{
  "train_examples": 26041,
  "hop_length": 320,
  "win_length": 400,
  "num_classes": 4,
  "norm": "layernorm",
  "mlp_ratio": 4,
  "layer_scale_init": 0.1,
  "patch_size": [8, 8],
  "conv_stem": false,
  "label_smoothing": 0.1,
  "max_grad_norm": 1.0,
  "lr_schedule": "cosine",
  "warmup_steps": 220,
  "weight_decay": 0.2
}
Rows from block 4, named by matrix and row number. Rows with one number belong to one neuron. Each number is 50 + 15 x the weight over its row's rms, rounded and kept within 0 to 99. All counts start at 0. After the name is the row's rms in percent of the matrix's.
# u: gMLP up (value half) (model.blocks.4.mixer.u.weight, 512x256), inputs 0-127
# v: gMLP up (gate half) (model.blocks.4.mixer.v.weight, 512x256), inputs 0-127
# out: gMLP down (model.blocks.4.mixer.out.weight, 256x512, transposed), outputs 0-127
u.432 109:70 37 45 65 63 11 46 41 28 76 56 25 52 69 31 69 54 24 48 41 62 71 48 36 43 81 32 35 37 37 48 48 34 62 59 32 49 46 59 37 57 63 29 54 70 50 33 47 64 53 56 52 43 55 45 40 65 29 53 34 52 31 56 77 26 47 66 41 76 60 47 59 58 61 19 70 79 56 33 53 62 47 49 58 71 74 63 48 50 51 20 67 57 60 42 73 49 32 55 53 43 56 78 48 45 52 37 44 77 31 44 56 39 63 40 49 51 47 41 64 41 69 61 45 50 25 63 49
v.432 122:46 34 61 59 61 54 44 47 36 49 40 43 53 51 24 52 61 46 56 36 73 27 53 68 30 41 52 56 50 53 40 56 39 64 55 44 48 53 53 46 68 64 35 71 47 32 53 61 47 86 45 40 67 51 45 31 55 31 54 62 43 62 65 65 48 35 60 50 56 25 59 52 86 31 24 82 48 38 63 45 41 37 23 61 62 82 49 52 42 72 36 50 53 50 60 55 58 41 51 73 53 42 41 75 56 52 31 47 59 58 49 53 20 65 56 36 53 73 29 66 70 42 36 65 44 35 39 55
out.432 102:59 50 54 35 23 55 57 53 29 68 43 63 61 41 51 49 48 55 51 41 43 61 57 67 41 56 38 52 42 46 66 39 57 50 44 55 33 51 41 49 51 43 47 65 35 56 33 38 46 48 49 65 15 52 52 65 30 52 47 20 65 39 58 24 43 58 34 56 39 25 47 49 50 35 30 40 48 40 57 80 48 54 29 87 51 56 38 37 30 37 52 33 42 65 52 57 66 36 82 48 28 15 28 36 66 44 38 55 30 30 71 57 83 50 82 50 40 54 42 14 79 57 38 71 64 29 65 47
u.433 116:70 55 40 58 74 39 28 50 53 80 47 53 75 21 36 53 51 63 29 42 40 47 58 39 24 23 36 65 74 37 34 72 62 72 40 12 38 38 35 43 58 53 79 51 55 47 75 27 60 56 90 60 68 57 65 46 60 70 35 71 47 62 65 60 39 56 44 45 44 73 29 57 50 41 70 47 55 34 49 30 60 54 44 49 32 40 37 50 50 29 43 21 43 17 38 30 57 45 48 39 48 59 42 51 47 44 72 47 49 42 66 63 73 27 62 48 52 55 35 66 51 48 38 53 62 25 56 49
v.433 115:40 25 45 46 50 69 53 40 48 48 21 40 46 42 72 67 42 61 39 43 61 75 57 35 63 48 41 61 84 53 52 33 38 45 45 71 35 33 26 46 33 28 60 20 36 50 25 82 44 47 56 55 57 25 35 50 36 47 45 65 56 25 30 42 53 52 57 41 78 05 54 62 59 55 42 51 85 55 45 72 60 57 44 16 48 71 50 45 20 35 68 60 38 70 60 38 47 36 44 54 30 65 45 34 69 64 32 78 56 63 47 42 44 02 54 65 36 51 69 53 41 56 73 60 33 87 46 72
out.433 094:53 63 58 53 55 45 41 57 46 68 39 66 39 19 43 66 36 77 70 65 47 63 52 58 52 75 76 47 46 61 38 44 57 57 51 47 50 71 53 52 56 61 46 54 38 65 34 92 51 27 51 57 62 37 57 45 37 61 24 46 56 51 73 26 61 56 64 47 57 49 33 36 64 75 92 14 27 48 29 40 78 37 54 61 46 63 34 58 43 23 79 47 56 19 48 50 58 49 76 42 17 42 40 55 36 48 48 41 20 48 42 58 34 46 32 56 20 45 24 51 49 66 52 58 42 46 33 74
u.434 101:47 31 30 62 43 35 53 43 70 59 51 69 55 54 37 46 35 43 67 44 26 61 53 49 41 48 37 64 21 37 47 48 77 29 52 37 42 48 72 48 58 31 48 54 32 44 50 45 37 69 66 46 66 33 99 40 71 89 56 63 31 49 63 35 44 51 47 62 58 49 62 54 39 31 20 60 56 50 35 57 21 46 58 75 39 57 58 65 42 38 55 35 55 28 31 71 53 76 52 57 38 63 43 49 47 51 43 53 51 46 51 65 42 48 60 89 38 56 59 52 75 54 32 12 68 55 39 37
v.434 103:62 32 50 38 56 46 41 70 62 28 44 38 33 41 48 65 26 61 58 39 60 45 42 39 47 51 23 43 64 86 43 54 51 55 53 44 45 41 76 50 34 38 54 37 57 36 50 49 45 79 73 55 51 51 52 37 38 64 47 33 42 60 68 47 37 34 46 32 53 73 70 66 63 66 83 68 49 41 04 38 40 33 55 58 63 37 45 69 57 45 38 45 45 38 51 34 24 56 77 29 53 41 40 80 49 47 31 51 66 33 38 81 61 68 54 61 47 54 39 35 56 82 67 38 78 31 18 43
out.434 097:40 26 56 31 54 33 45 63 54 56 43 47 56 46 43 81 57 55 45 51 60 40 54 43 56 18 80 43 76 41 45 57 40 58 53 39 65 63 44 53 41 13 60 47 76 49 78 52 67 45 33 61 53 60 49 34 45 51 49 58 57 36 81 44 50 45 65 60 29 29 50 38 59 40 27 37 87 65 21 42 61 37 52 53 55 31 40 32 41 56 55 42 23 45 36 36 87 36 96 40 54 39 48 17 82 31 32 62 61 42 39 75 82 56 41 42 12 04 42 43 45 42 62 81 83 31 44 33
u.435 103:37 33 42 40 50 27 50 55 68 76 55 74 46 46 60 47 79 42 78 40 29 47 61 46 36 63 54 50 50 62 68 54 39 45 29 49 35 38 50 49 54 56 33 48 52 55 70 41 73 43 33 44 49 31 64 49 49 51 39 60 29 45 78 58 26 33 51 27 63 50 57 71 75 43 41 56 83 45 69 43 52 63 45 48 75 42 48 43 65 40 38 67 77 25 56 43 42 72 61 63 35 32 77 67 47 42 46 48 62 30 70 65 42 46 41 33 71 61 48 48 29 39 61 67 54 61 46 34
v.435 093:39 50 43 38 61 21 50 74 45 55 58 73 46 56 56 38 08 41 75 54 59 57 59 39 50 73 72 40 58 48 53 51 76 53 66 37 43 38 44 36 70 62 61 60 56 55 49 69 26 42 70 53 33 65 45 38 83 52 36 45 44 29 75 35 41 38 43 52 71 47 58 55 65 63 31 35 57 28 41 36 27 53 74 41 40 66 36 51 46 15 40 37 41 54 42 48 29 51 51 45 31 50 65 36 47 59 38 43 42 38 51 41 49 63 30 19 62 45 58 56 27 34 48 46 51 53 60 34
out.435 099:46 27 62 60 36 68 59 31 54 34 26 62 81 52 58 69 50 64 68 48 67 72 64 62 72 48 45 50 46 63 21 54 56 39 41 52 23 62 69 39 62 55 35 80 66 31 39 72 70 46 26 41 77 69 77 50 46 41 73 49 73 59 23 66 30 71 32 75 50 81 45 53 51 55 51 46 51 43 37 51 33 62 62 59 45 27 87 33 27 63 18 71 47 46 63 51 21 39 24 39 54 48 39 60 46 62 05 30 29 68 45 45 73 65 40 64 76 30 52 62 61 39 41 74 38 49 29 41
u.436 122:59 69 28 43 62 63 34 64 35 39 38 72 47 47 42 61 42 49 44 46 53 53 57 50 23 47 74 37 56 40 38 66 33 40 75 36 71 63 36 71 35 53 55 61 23 34 17 53 26 60 39 49 22 56 63 40 68 61 48 66 59 42 54 46 14 56 58 44 62 52 44 45 67 36 44 74 64 39 30 40 38 41 71 49 57 38 31 36 43 43 43 47 58 49 55 60 97 26 33 36 39 63 58 50 40 54 62 83 55 48 75 18 48 18 51 48 20 49 47 39 37 58 62 51 30 56 34 61
v.436 131:54 54 68 19 40 54 63 37 42 36 56 75 43 46 48 33 59 60 20 62 77 75 70 49 48 42 67 73 56 38 37 44 89 34 57 40 43 36 38 55 60 28 90 35 50 50 45 60 31 51 37 42 43 73 53 65 34 27 79 30 30 34 58 85 26 39 76 44 59 75 59 55 55 69 37 23 23 55 33 54 43 54 71 64 62 47 68 52 38 64 56 47 49 58 28 52 41 55 46 37 43 51 39 53 46 45 75 37 55 71 69 49 39 38 49 47 12 52 50 44 29 45 54 65 57 66 62 52
out.436 099:51 43 33 55 67 33 34 65 43 71 61 61 40 41 34 52 60 43 38 36 40 25 36 37 50 63 53 23 49 54 41 50 17 58 61 60 57 42 35 28 53 33 36 52 40 51 19 74 23 30 30 35 66 44 25 60 59 37 86 50 50 46 31 62 73 29 51 80 51 58 29 55 43 52 84 69 58 45 69 44 58 60 44 84 37 77 53 19 36 34 55 30 55 39 39 75 84 82 53 54 56 57 30 46 52 62 50 47 41 50 48 52 31 46 30 29 50 46 35 50 65 21 59 50 47 46 59 52
u.437 107:55 68 61 45 58 58 55 22 85 55 32 78 58 39 33 59 45 23 44 39 38 47 52 36 66 38 62 62 44 75 38 59 08 67 39 46 54 69 71 70 49 53 30 60 51 36 39 58 68 38 45 30 57 45 60 56 48 26 56 48 58 33 71 28 52 57 61 52 49 75 64 50 64 33 45 41 45 53 70 51 78 56 53 68 51 59 52 35 41 51 50 34 68 49 37 74 43 61 50 46 72 56 63 33 78 58 33 41 75 58 53 70 51 54 68 44 76 37 18 65 22 57 46 16 52 32 60 64
v.437 114:46 56 60 37 56 53 22 51 35 44 77 49 57 63 34 46 59 48 57 54 23 44 50 37 65 47 53 60 49 70 68 60 48 54 49 36 51 55 62 44 59 45 27 42 69 87 50 36 56 44 36 73 67 26 71 70 42 69 75 54 74 57 35 35 36 50 53 55 37 75 57 36 57 24 52 61 34 23 37 61 49 41 47 46 41 60 34 52 36 74 43 62 52 50 19 56 30 49 42 51 26 54 39 49 42 45 38 53 19 53 20 33 63 29 45 46 33 75 42 22 71 53 57 51 40 64 50 55
out.437 103:11 50 65 34 61 79 49 68 34 46 53 62 58 66 78 38 62 50 54 35 36 58 52 65 65 30 71 40 61 39 64 37 46 14 69 37 57 29 36 36 46 47 60 48 78 39 56 61 27 49 06 47 72 47 24 68 62 69 67 49 70 40 57 63 59 51 36 51 48 61 72 61 69 04 17 40 85 61 56 26 26 31 58 52 34 57 35 62 40 46 34 56 28 26 30 41 56 53 51 39 30 67 68 33 37 72 61 71 64 78 58 46 72 45 74 56 48 33 65 83 46 37 59 59 62 48 38 43
u.438 080:29 50 50 48 31 44 49 49 54 62 46 51 36 37 65 40 65 53 59 59 29 31 15 54 45 41 31 83 46 54 45 01 51 39 57 92 70 53 54 42 54 86 51 39 68 53 50 47 44 57 44 62 48 68 42 39 51 40 29 71 54 62 85 33 18 56 46 58 75 49 43 17 48 21 65 45 76 65 38 41 58 33 46 56 40 46 42 71 36 57 34 75 55 33 55 34 61 50 41 43 35 27 51 70 67 50 58 55 44 63 53 53 44 55 67 60 50 52 59 46 39 27 21 61 70 65 27 35
v.438 069:37 51 53 28 45 77 75 49 80 46 29 49 52 58 39 36 72 69 51 44 53 37 82 59 41 62 52 56 18 52 58 72 32 47 52 64 53 72 44 54 48 51 80 43 54 38 71 37 39 68 55 51 39 48 57 54 50 54 51 22 53 59 54 65 52 34 60 44 45 25 40 34 36 40 59 26 55 48 69 60 46 60 55 23 73 61 46 38 45 69 58 27 44 45 47 49 45 61 56 37 14 61 41 70 28 36 39 37 31 49 49 39 31 58 54 36 30 34 48 60 25 67 79 87 41 46 27 43
out.438 080:61 65 66 56 51 56 71 79 43 52 49 41 20 50 52 47 31 44 57 49 59 68 65 72 51 69 48 52 42 25 50 60 82 44 22 52 33 61 49 44 21 58 55 55 55 74 40 44 38 46 35 50 48 88 39 30 40 44 58 24 46 78 34 56 74 47 77 50 59 36 47 56 44 40 47 56 66 81 48 62 31 30 61 55 56 49 35 56 64 33 38 34 56 49 38 30 38 72 27 30 43 77 71 41 46 41 58 72 37 61 30 39 28 72 16 38 47 52 46 32 17 43 44 40 54 50 51 61
u.439 118:46 75 39 38 56 55 83 51 49 56 66 60 55 27 48 79 51 38 33 44 31 48 22 87 43 59 57 32 47 45 44 51 12 50 84 43 48 46 30 42 43 49 57 53 40 60 55 45 47 65 31 56 40 40 67 53 51 51 50 45 65 31 73 45 62 41 47 31 56 45 32 42 32 66 49 66 41 35 55 53 35 44 58 63 57 31 29 40 64 43 55 47 60 26 69 50 57 37 40 32 28 53 55 45 43 74 80 49 38 46 54 51 57 39 33 78 88 64 37 88 64 38 60 72 64 70 57 69
v.439 130:47 72 19 41 24 50 71 42 60 37 59 50 47 80 56 39 39 59 61 38 61 41 58 52 60 50 33 53 34 54 47 77 36 58 55 19 24 69 61 69 62 65 13 55 68 60 38 44 73 74 71 67 46 18 56 79 37 57 47 70 72 55 41 50 14 60 52 25 41 50 51 57 45 64 55 39 20 74 42 58 64 34 44 44 44 70 55 62 54 27 38 35 60 42 34 51 35 56 63 48 45 45 38 69 62 40 68 34 45 44 78 70 30 42 60 27 54 58 52 54 62 34 50 68 50 45 53 76
out.439 108:49 42 33 68 67 71 51 86 28 31 19 54 52 45 49 44 61 64 60 80 58 34 17 54 47 38 43 77 39 55 52 47 59 38 84 16 55 41 64 77 53 29 31 38 56 59 59 65 45 34 53 42 66 38 56 60 35 50 39 46 45 35 24 66 75 66 45 89 50 59 67 53 32 55 64 42 74 70 46 44 35 46 47 40 35 59 47 57 45 31 49 47 59 54 54 37 44 47 51 39 83 42 47 53 47 60 73 80 24 24 36 62 53 70 63 48 36 57 46 81 46 46 41 36 73 74 50 64
u.440 076:52 71 45 30 47 39 64 26 48 57 78 43 60 50 26 31 47 48 53 61 47 38 40 83 40 47 54 62 33 54 71 72 41 63 59 34 43 55 11 17 34 53 50 83 47 62 41 43 30 35 35 71 66 37 75 38 47 68 63 46 66 22 36 89 40 48 66 58 48 52 42 53 46 71 55 87 46 37 60 56 70 41 36 34 56 49 55 47 49 63 53 30 70 51 53 79 61 29 48 62 47 29 51 45 53 56 74 37 21 71 65 52 48 42 66 40 54 41 45 38 58 41 01 48 43 39 51 42
v.440 048:63 62 18 34 48 52 45 52 65 35 59 52 60 31 57 60 43 47 65 48 60 54 55 69 60 43 58 54 42 29 22 37 48 38 47 48 75 41 62 50 47 53 62 44 15 59 59 18 64 53 43 45 43 65 63 47 57 39 30 38 27 44 13 59 23 90 69 64 31 46 67 73 46 74 45 44 25 55 51 46 52 59 74 46 45 57 43 48 68 54 58 27 55 43 56 59 65 75 66 41 40 81 73 35 51 42 41 16 23 61 53 49 42 65 25 61 45 49 73 65 64 43 42 33 75 56 43 43
out.440 097:41 46 32 63 66 45 44 65 75 32 43 41 50 52 55 40 33 46 61 47 47 68 43 35 53 55 62 18 41 51 39 51 37 40 65 72 38 48 66 44 63 50 70 67 47 22 67 49 32 54 74 51 90 55 28 45 57 19 73 20 60 44 64 49 44 32 30 48 17 28 52 56 44 41 47 44 58 48 72 41 37 35 36 47 76 33 62 63 20 27 39 42 45 69 31 26 42 61 43 51 30 76 35 35 68 66 51 31 85 48 78 45 30 35 65 55 25 58 66 58 67 70 87 41 42 45 67 73
u.441 108:62 25 49 58 45 17 46 55 61 22 74 39 34 44 11 26 59 41 26 89 83 62 32 54 70 47 72 44 46 33 40 59 65 22 40 30 44 50 86 20 37 66 54 50 44 66 60 43 73 34 12 60 48 43 46 48 39 48 37 45 39 22 21 64 40 60 44 71 41 50 39 48 88 47 71 51 76 70 55 49 59 77 33 48 57 51 61 39 67 55 76 62 55 18 57 55 95 57 41 42 50 53 46 38 54 45 43 47 48 57 17 52 62 58 43 63 57 58 41 57 33 56 39 72 36 43 36 12
v.441 117:50 23 48 49 45 68 52 14 53 39 54 73 51 58 76 44 71 31 35 58 86 56 43 57 68 36 49 64 29 57 45 51 56 59 51 36 73 39 66 41 65 39 92 60 29 57 31 68 52 55 60 34 41 68 47 57 60 54 57 51 37 61 43 33 70 41 52 40 50 44 63 55 52 34 34 13 68 61 58 26 66 56 47 36 41 75 24 61 31 42 38 24 58 39 61 30 32 55 59 55 61 39 15 85 51 54 59 45 78 50 46 62 51 36 46 45 55 65 69 50 54 48 57 54 35 40 68 54
out.441 110:64 46 64 44 34 34 51 52 50 59 54 35 41 62 51 68 60 53 26 67 40 55 52 27 34 40 40 61 27 46 58 33 37 30 47 47 69 49 14 43 47 19 50 51 61 48 55 37 75 41 70 52 24 57 49 45 46 52 34 46 47 67 56 53 61 75 73 49 77 69 67 48 49 48 31 46 19 85 52 15 46 83 48 64 60 74 77 55 61 47 62 37 25 85 43 38 58 46 60 47 40 35 28 45 73 32 28 80 42 54 46 49 39 37 43 55 31 92 60 62 64 51 50 54 48 36 49 54
u.442 103:55 61 52 58 60 49 21 44 83 46 65 30 37 43 41 51 33 38 33 77 50 47 39 48 62 36 49 63 37 71 58 37 35 50 37 52 45 47 30 53 58 05 65 30 52 55 60 52 58 56 42 36 46 63 52 64 56 57 71 22 46 57 62 47 71 86 57 60 47 55 59 51 47 35 62 66 50 48 48 56 65 19 53 62 18 58 63 82 45 41 46 62 67 34 44 51 33 53 45 68 38 32 53 60 51 62 15 17 64 31 28 55 48 70 63 41 58 27 54 62 58 42 56 52 34 29 69 50
v.442 091:45 33 32 61 70 45 46 77 66 41 39 55 57 77 48 59 40 52 35 67 61 74 63 46 85 43 69 71 57 64 26 28 35 58 43 81 66 23 58 56 45 44 50 39 84 29 53 31 42 59 47 42 52 50 77 51 48 53 62 39 43 37 37 55 54 41 29 50 58 17 68 74 61 56 59 12 27 42 44 58 52 70 39 62 72 62 39 62 67 54 60 88 50 41 67 29 50 37 39 42 49 41 49 40 22 18 48 37 37 30 54 51 65 69 65 53 47 40 31 43 46 70 50 28 68 49 02 57
out.442 106:57 38 36 39 49 38 63 35 63 40 66 48 74 46 31 46 00 49 37 40 39 60 72 44 30 65 41 54 42 55 31 67 65 41 55 34 72 71 66 48 39 42 46 26 42 41 49 73 66 75 58 62 66 55 36 65 44 39 75 50 62 56 51 79 30 51 88 56 43 76 57 31 37 48 58 41 30 46 61 31 75 56 35 44 32 87 34 53 46 39 32 49 37 36 60 59 55 50 69 58 54 38 56 44 28 36 58 57 34 46 77 28 62 39 51 30 64 62 64 45 41 69 31 50 56 77 46 34
u.443 111:52 49 39 78 45 68 55 69 68 45 47 36 65 60 47 67 71 37 43 60 50 21 55 31 47 61 43 50 49 71 51 51 51 53 58 36 83 56 57 44 48 48 66 26 69 58 27 34 69 33 75 35 58 61 29 46 46 66 39 56 55 54 23 50 39 40 61 43 50 44 46 53 72 35 51 56 25 61 48 56 41 55 65 51 18 61 68 54 29 56 66 46 46 53 52 38 86 66 57 54 23 74 13 57 64 52 25 41 43 45 39 51 63 61 68 71 55 58 37 41 44 49 38 25 55 54 49 43
v.443 115:76 52 40 39 53 70 29 46 62 51 24 36 58 50 50 42 46 27 56 51 52 37 44 47 44 29 49 58 63 56 45 46 55 49 41 53 46 52 65 34 44 48 33 22 71 59 55 54 63 42 58 66 58 71 68 33 45 46 31 63 58 73 80 32 31 49 34 40 69 75 52 49 46 49 45 59 67 74 40 64 34 45 77 64 56 27 40 67 48 36 36 47 47 24 29 46 51 41 67 40 39 68 64 58 44 44 72 58 52 65 72 62 30 21 53 53 79 42 31 20 49 66 46 78 31 68 62 47
out.443 108:65 63 59 40 68 36 49 39 47 70 47 43 54 51 70 61 45 30 45 53 45 58 71 51 36 54 59 39 48 81 44 63 85 55 62 76 23 54 77 37 37 40 57 41 62 33 45 26 35 51 62 67 65 40 45 72 43 12 79 60 55 36 54 65 32 58 33 36 41 27 64 45 29 76 60 38 77 52 46 34 78 67 53 60 61 61 52 46 56 49 42 87 57 47 58 64 50 41 41 31 67 64 30 44 49 32 51 49 29 58 40 26 56 48 43 34 67 49 38 37 34 14 47 22 64 48 38 48
u.444 123:63 60 47 42 61 54 48 74 26 37 66 53 69 48 59 32 73 57 48 25 76 32 52 19 35 46 14 81 66 66 50 86 67 41 40 49 63 63 51 77 61 40 21 42 68 62 47 25 39 38 77 58 43 48 27 44 52 69 61 28 49 56 52 53 49 56 72 53 55 48 36 47 45 88 48 50 42 57 24 63 42 69 57 43 68 32 39 69 22 66 65 47 39 54 39 44 78 59 84 61 58 39 28 70 45 27 68 02 48 45 47 49 54 30 35 48 16 45 47 76 47 73 52 47 62 51 71 67
v.444 129:39 55 30 41 54 67 32 48 49 34 40 45 65 27 55 63 45 25 38 58 78 51 48 30 24 55 28 54 83 44 57 50 72 36 68 64 24 66 55 93 66 88 57 51 59 07 62 42 48 66 24 65 83 55 28 81 77 20 46 76 32 56 44 67 35 51 58 37 57 48 46 39 68 33 46 56 39 47 68 51 39 50 19 63 65 59 34 30 58 44 41 58 62 76 66 45 45 31 63 35 52 52 45 14 37 42 38 59 42 64 56 73 47 49 48 61 60 47 49 57 57 27 44 66 29 33 47 56
out.444 100:44 45 68 35 50 52 31 52 38 44 49 46 70 44 36 44 37 39 46 84 50 46 68 51 44 42 57 42 44 50 50 70 51 29 58 23 64 31 44 40 53 72 72 75 50 38 29 35 44 40 39 69 52 45 13 55 36 66 42 51 26 64 48 68 59 63 39 64 68 47 46 43 36 59 48 62 34 47 56 54 82 36 70 83 35 32 67 35 46 46 57 38 53 32 28 57 57 54 48 69 26 76 51 40 25 47 48 68 28 22 37 55 56 50 56 39 20 41 18 52 79 88 27 70 73 38 66 48
u.445 091:05 64 52 36 47 37 75 30 20 52 40 50 34 50 46 71 48 33 49 46 55 24 60 22 60 45 48 61 39 64 45 80 73 37 56 68 35 65 46 62 46 39 47 64 65 46 40 22 35 51 20 43 35 65 22 76 57 94 45 59 56 50 67 22 38 47 56 62 74 27 65 48 18 33 69 36 39 20 57 56 60 39 38 37 64 44 54 14 50 58 49 56 50 57 47 46 28 17 58 64 71 45 76 45 60 41 67 20 65 59 27 42 55 38 83 43 46 44 21 80 54 39 47 31 55 43 61 59
v.445 087:54 47 51 50 30 48 45 56 46 59 34 28 56 49 64 48 55 46 30 67 61 74 15 25 54 39 35 31 44 63 55 59 66 39 47 19 62 53 72 49 63 25 50 36 68 38 46 50 27 48 59 49 30 50 65 44 78 69 39 42 43 88 36 56 46 37 73 74 61 45 52 66 79 41 82 47 46 73 63 74 73 53 48 61 58 50 58 48 34 44 44 45 23 39 29 64 87 46 52 59 33 43 40 58 60 49 43 57 44 49 65 52 44 46 59 59 31 35 43 36 66 29 53 59 66 60 60 33
out.445 097:73 70 51 58 54 46 50 50 60 58 40 65 35 57 38 43 62 54 63 57 57 48 55 24 59 36 63 50 51 24 40 44 36 39 54 58 41 74 59 27 77 52 59 59 26 48 66 61 62 76 67 63 33 34 60 58 59 58 41 39 49 72 45 41 50 40 41 57 24 59 40 57 52 48 40 35 32 70 25 53 53 61 54 59 51 13 71 19 52 55 27 44 52 56 39 33 51 67 40 54 56 72 07 60 65 66 44 67 36 59 57 47 47 61 55 47 42 59 54 50 65 54 21 54 76 76 17 61
u.446 108:61 57 54 72 50 58 36 38 36 31 56 58 40 64 84 30 41 50 47 60 36 80 87 52 58 48 61 45 78 63 59 40 43 51 60 43 14 40 18 31 56 25 56 92 61 50 41 48 50 52 61 46 68 51 26 31 18 60 51 43 41 32 32 37 33 51 26 44 47 35 70 55 54 65 49 52 46 40 41 20 22 68 14 74 77 60 50 59 21 66 61 45 53 49 41 22 22 25 43 42 49 59 24 48 58 77 58 51 32 54 49 42 50 56 56 46 37 53 41 42 49 57 37 49 56 65 57 41
v.446 118:40 44 46 37 40 71 42 47 49 64 29 60 51 33 51 48 50 59 49 61 39 66 75 49 46 49 46 46 57 57 77 89 68 34 61 33 55 40 64 29 66 46 68 53 26 68 43 52 51 62 49 50 53 45 43 37 55 37 41 24 60 38 42 37 29 49 45 60 52 49 35 34 48 47 67 57 18 41 38 58 71 47 54 38 65 73 51 69 54 63 40 40 37 37 52 38 55 53 47 48 33 66 55 39 48 47 46 64 61 28 89 12 48 45 29 18 45 60 54 52 73 49 78 34 53 54 48 39
out.446 105:22 64 60 68 57 52 65 72 49 36 80 78 42 46 81 40 70 67 52 43 39 37 43 49 29 50 45 30 79 68 47 47 55 21 45 60 36 72 34 45 71 44 66 58 36 42 42 44 88 67 65 36 49 54 49 37 50 60 30 49 28 35 55 27 65 35 63 54 42 57 22 38 42 61 63 35 26 13 52 65 53 43 46 44 47 48 35 62 60 55 38 30 73 30 46 54 36 45 54 38 34 61 35 61 36 30 40 68 53 51 60 56 50 49 50 51 53 64 36 80 66 59 58 49 54 57 60 50
u.447 113:52 57 42 49 35 22 48 75 52 23 53 32 78 85 49 66 61 36 55 32 51 34 64 54 53 61 64 51 35 40 37 42 35 58 70 28 10 54 23 59 54 72 43 56 51 39 67 57 85 41 77 41 82 37 32 53 40 61 65 42 77 49 40 51 47 59 33 48 54 50 53 36 55 46 22 75 25 37 60 56 60 31 47 50 59 48 64 50 33 82 50 54 34 34 68 53 58 60 42 61 54 42 42 74 55 51 50 48 71 17 38 51 61 71 44 65 49 13 57 50 55 31 62 48 66 37 58 78
v.447 108:46 72 47 24 29 24 54 52 23 77 47 39 58 59 52 33 67 53 57 67 43 50 44 39 68 42 39 58 58 44 24 31 61 57 33 42 37 74 58 74 71 38 31 49 43 56 53 35 51 44 51 51 57 52 41 41 43 72 03 41 29 29 59 76 40 68 43 45 57 58 70 42 38 48 50 50 40 33 70 23 44 71 46 63 56 43 53 55 52 91 47 51 28 36 63 44 44 65 59 42 35 78 70 49 47 26 63 63 55 29 66 20 70 52 61 58 51 45 29 45 47 43 45 40 56 50 35 56
out.447 108:39 25 59 44 40 65 45 63 45 59 49 40 46 72 52 58 41 67 46 36 50 57 55 41 46 40 82 31 47 56 72 29 62 52 47 31 34 41 86 41 58 47 68 47 44 69 50 65 70 46 50 53 37 60 55 39 30 69 43 38 39 53 69 60 51 62 53 37 63 50 48 28 45 37 42 24 45 46 42 78 45 50 47 38 39 52 44 59 41 56 44 31 66 61 39 65 51 37 46 38 78 46 44 71 50 54 33 48 58 75 37 30 40 82 25 55 61 49 40 40 75 61 28 43 48 20 68 52
u.448 114:31 62 42 50 46 21 23 38 33 37 56 70 57 58 46 70 40 62 51 68 27 39 58 71 43 54 59 42 52 75 55 64 48 52 40 57 23 19 34 68 38 41 61 66 46 65 42 52 44 25 60 43 43 87 57 60 48 72 64 35 68 52 74 69 40 45 55 71 53 43 71 53 67 34 48 63 72 63 53 46 25 36 59 39 51 58 30 44 53 13 67 69 37 56 47 61 38 34 59 35 43 56 53 48 33 32 40 60 64 61 53 41 92 35 48 91 44 26 28 51 66 52 44 79 63 34 25 55
v.448 124:55 48 43 48 53 57 23 36 34 37 86 37 46 36 34 40 64 14 43 60 86 65 32 68 40 46 44 55 59 34 47 63 46 68 55 47 67 49 42 56 74 33 47 36 30 36 45 42 68 47 47 72 37 53 39 54 42 86 42 33 46 25 42 38 39 65 20 73 34 36 60 72 60 47 57 46 51 50 45 96 62 89 36 59 44 52 53 12 54 33 39 48 18 47 25 50 65 83 48 48 40 40 41 39 76 40 42 52 53 31 54 42 57 64 42 47 61 59 48 57 57 42 39 70 96 54 44 62
out.448 109:34 56 41 85 50 91 60 28 50 42 77 49 48 33 78 31 44 25 64 58 57 41 39 55 64 13 25 25 46 71 45 63 36 50 77 29 15 54 76 46 42 54 65 38 79 63 46 27 48 44 46 80 52 58 52 51 34 46 64 46 47 47 48 60 52 63 56 54 55 50 33 50 51 71 79 43 46 38 24 53 63 49 62 65 59 50 70 71 52 68 58 82 59 29 88 61 62 23 31 48 37 40 74 44 55 63 27 44 63 27 46 20 55 49 55 45 43 40 57 46 51 58 62 54 52 47 44 47
u.449 089:49 46 45 42 42 36 35 34 56 22 43 58 51 71 55 59 88 29 35 76 23 67 69 66 93 51 75 38 55 55 56 52 00 52 29 65 52 60 60 32 58 64 38 44 62 24 70 37 60 59 64 42 74 43 57 48 77 40 48 42 50 54 69 43 68 40 49 25 82 33 54 22 65 46 38 49 45 57 31 67 44 46 46 64 61 62 54 69 42 60 51 51 47 36 43 53 44 50 39 59 36 45 49 53 63 40 73 46 24 25 34 68 61 37 50 25 62 72 67 60 62 68 59 53 60 45 33 49
v.449 074:75 90 58 52 50 57 44 58 47 50 35 26 58 33 68 30 21 51 38 45 51 60 44 63 35 51 53 79 13 37 66 55 57 49 59 34 35 37 67 52 44 35 61 37 36 41 30 29 71 52 36 78 47 48 61 54 57 45 36 45 41 59 26 55 50 71 43 29 48 25 45 32 59 41 21 40 42 60 92 59 61 25 64 69 50 41 37 52 37 40 49 60 58 35 53 49 34 67 41 55 58 71 55 35 41 51 53 62 65 58 28 64 33 60 60 50 73 32 80 54 51 60 41 62 51 60 55 67
out.449 101:36 73 50 44 47 50 33 50 45 39 39 52 56 48 34 45 33 33 33 55 68 54 33 67 64 51 67 32 40 45 41 54 56 32 39 14 66 87 53 38 46 40 39 48 49 67 37 67 53 57 49 53 26 59 59 44 45 77 59 43 57 61 54 39 73 42 65 37 76 36 32 24 55 67 44 51 12 77 45 54 41 58 41 36 28 32 66 66 41 60 59 38 44 70 50 34 25 54 74 47 54 49 62 92 75 62 61 80 65 46 48 54 35 52 39 41 25 40 53 23 35 25 51 54 42 49 53 73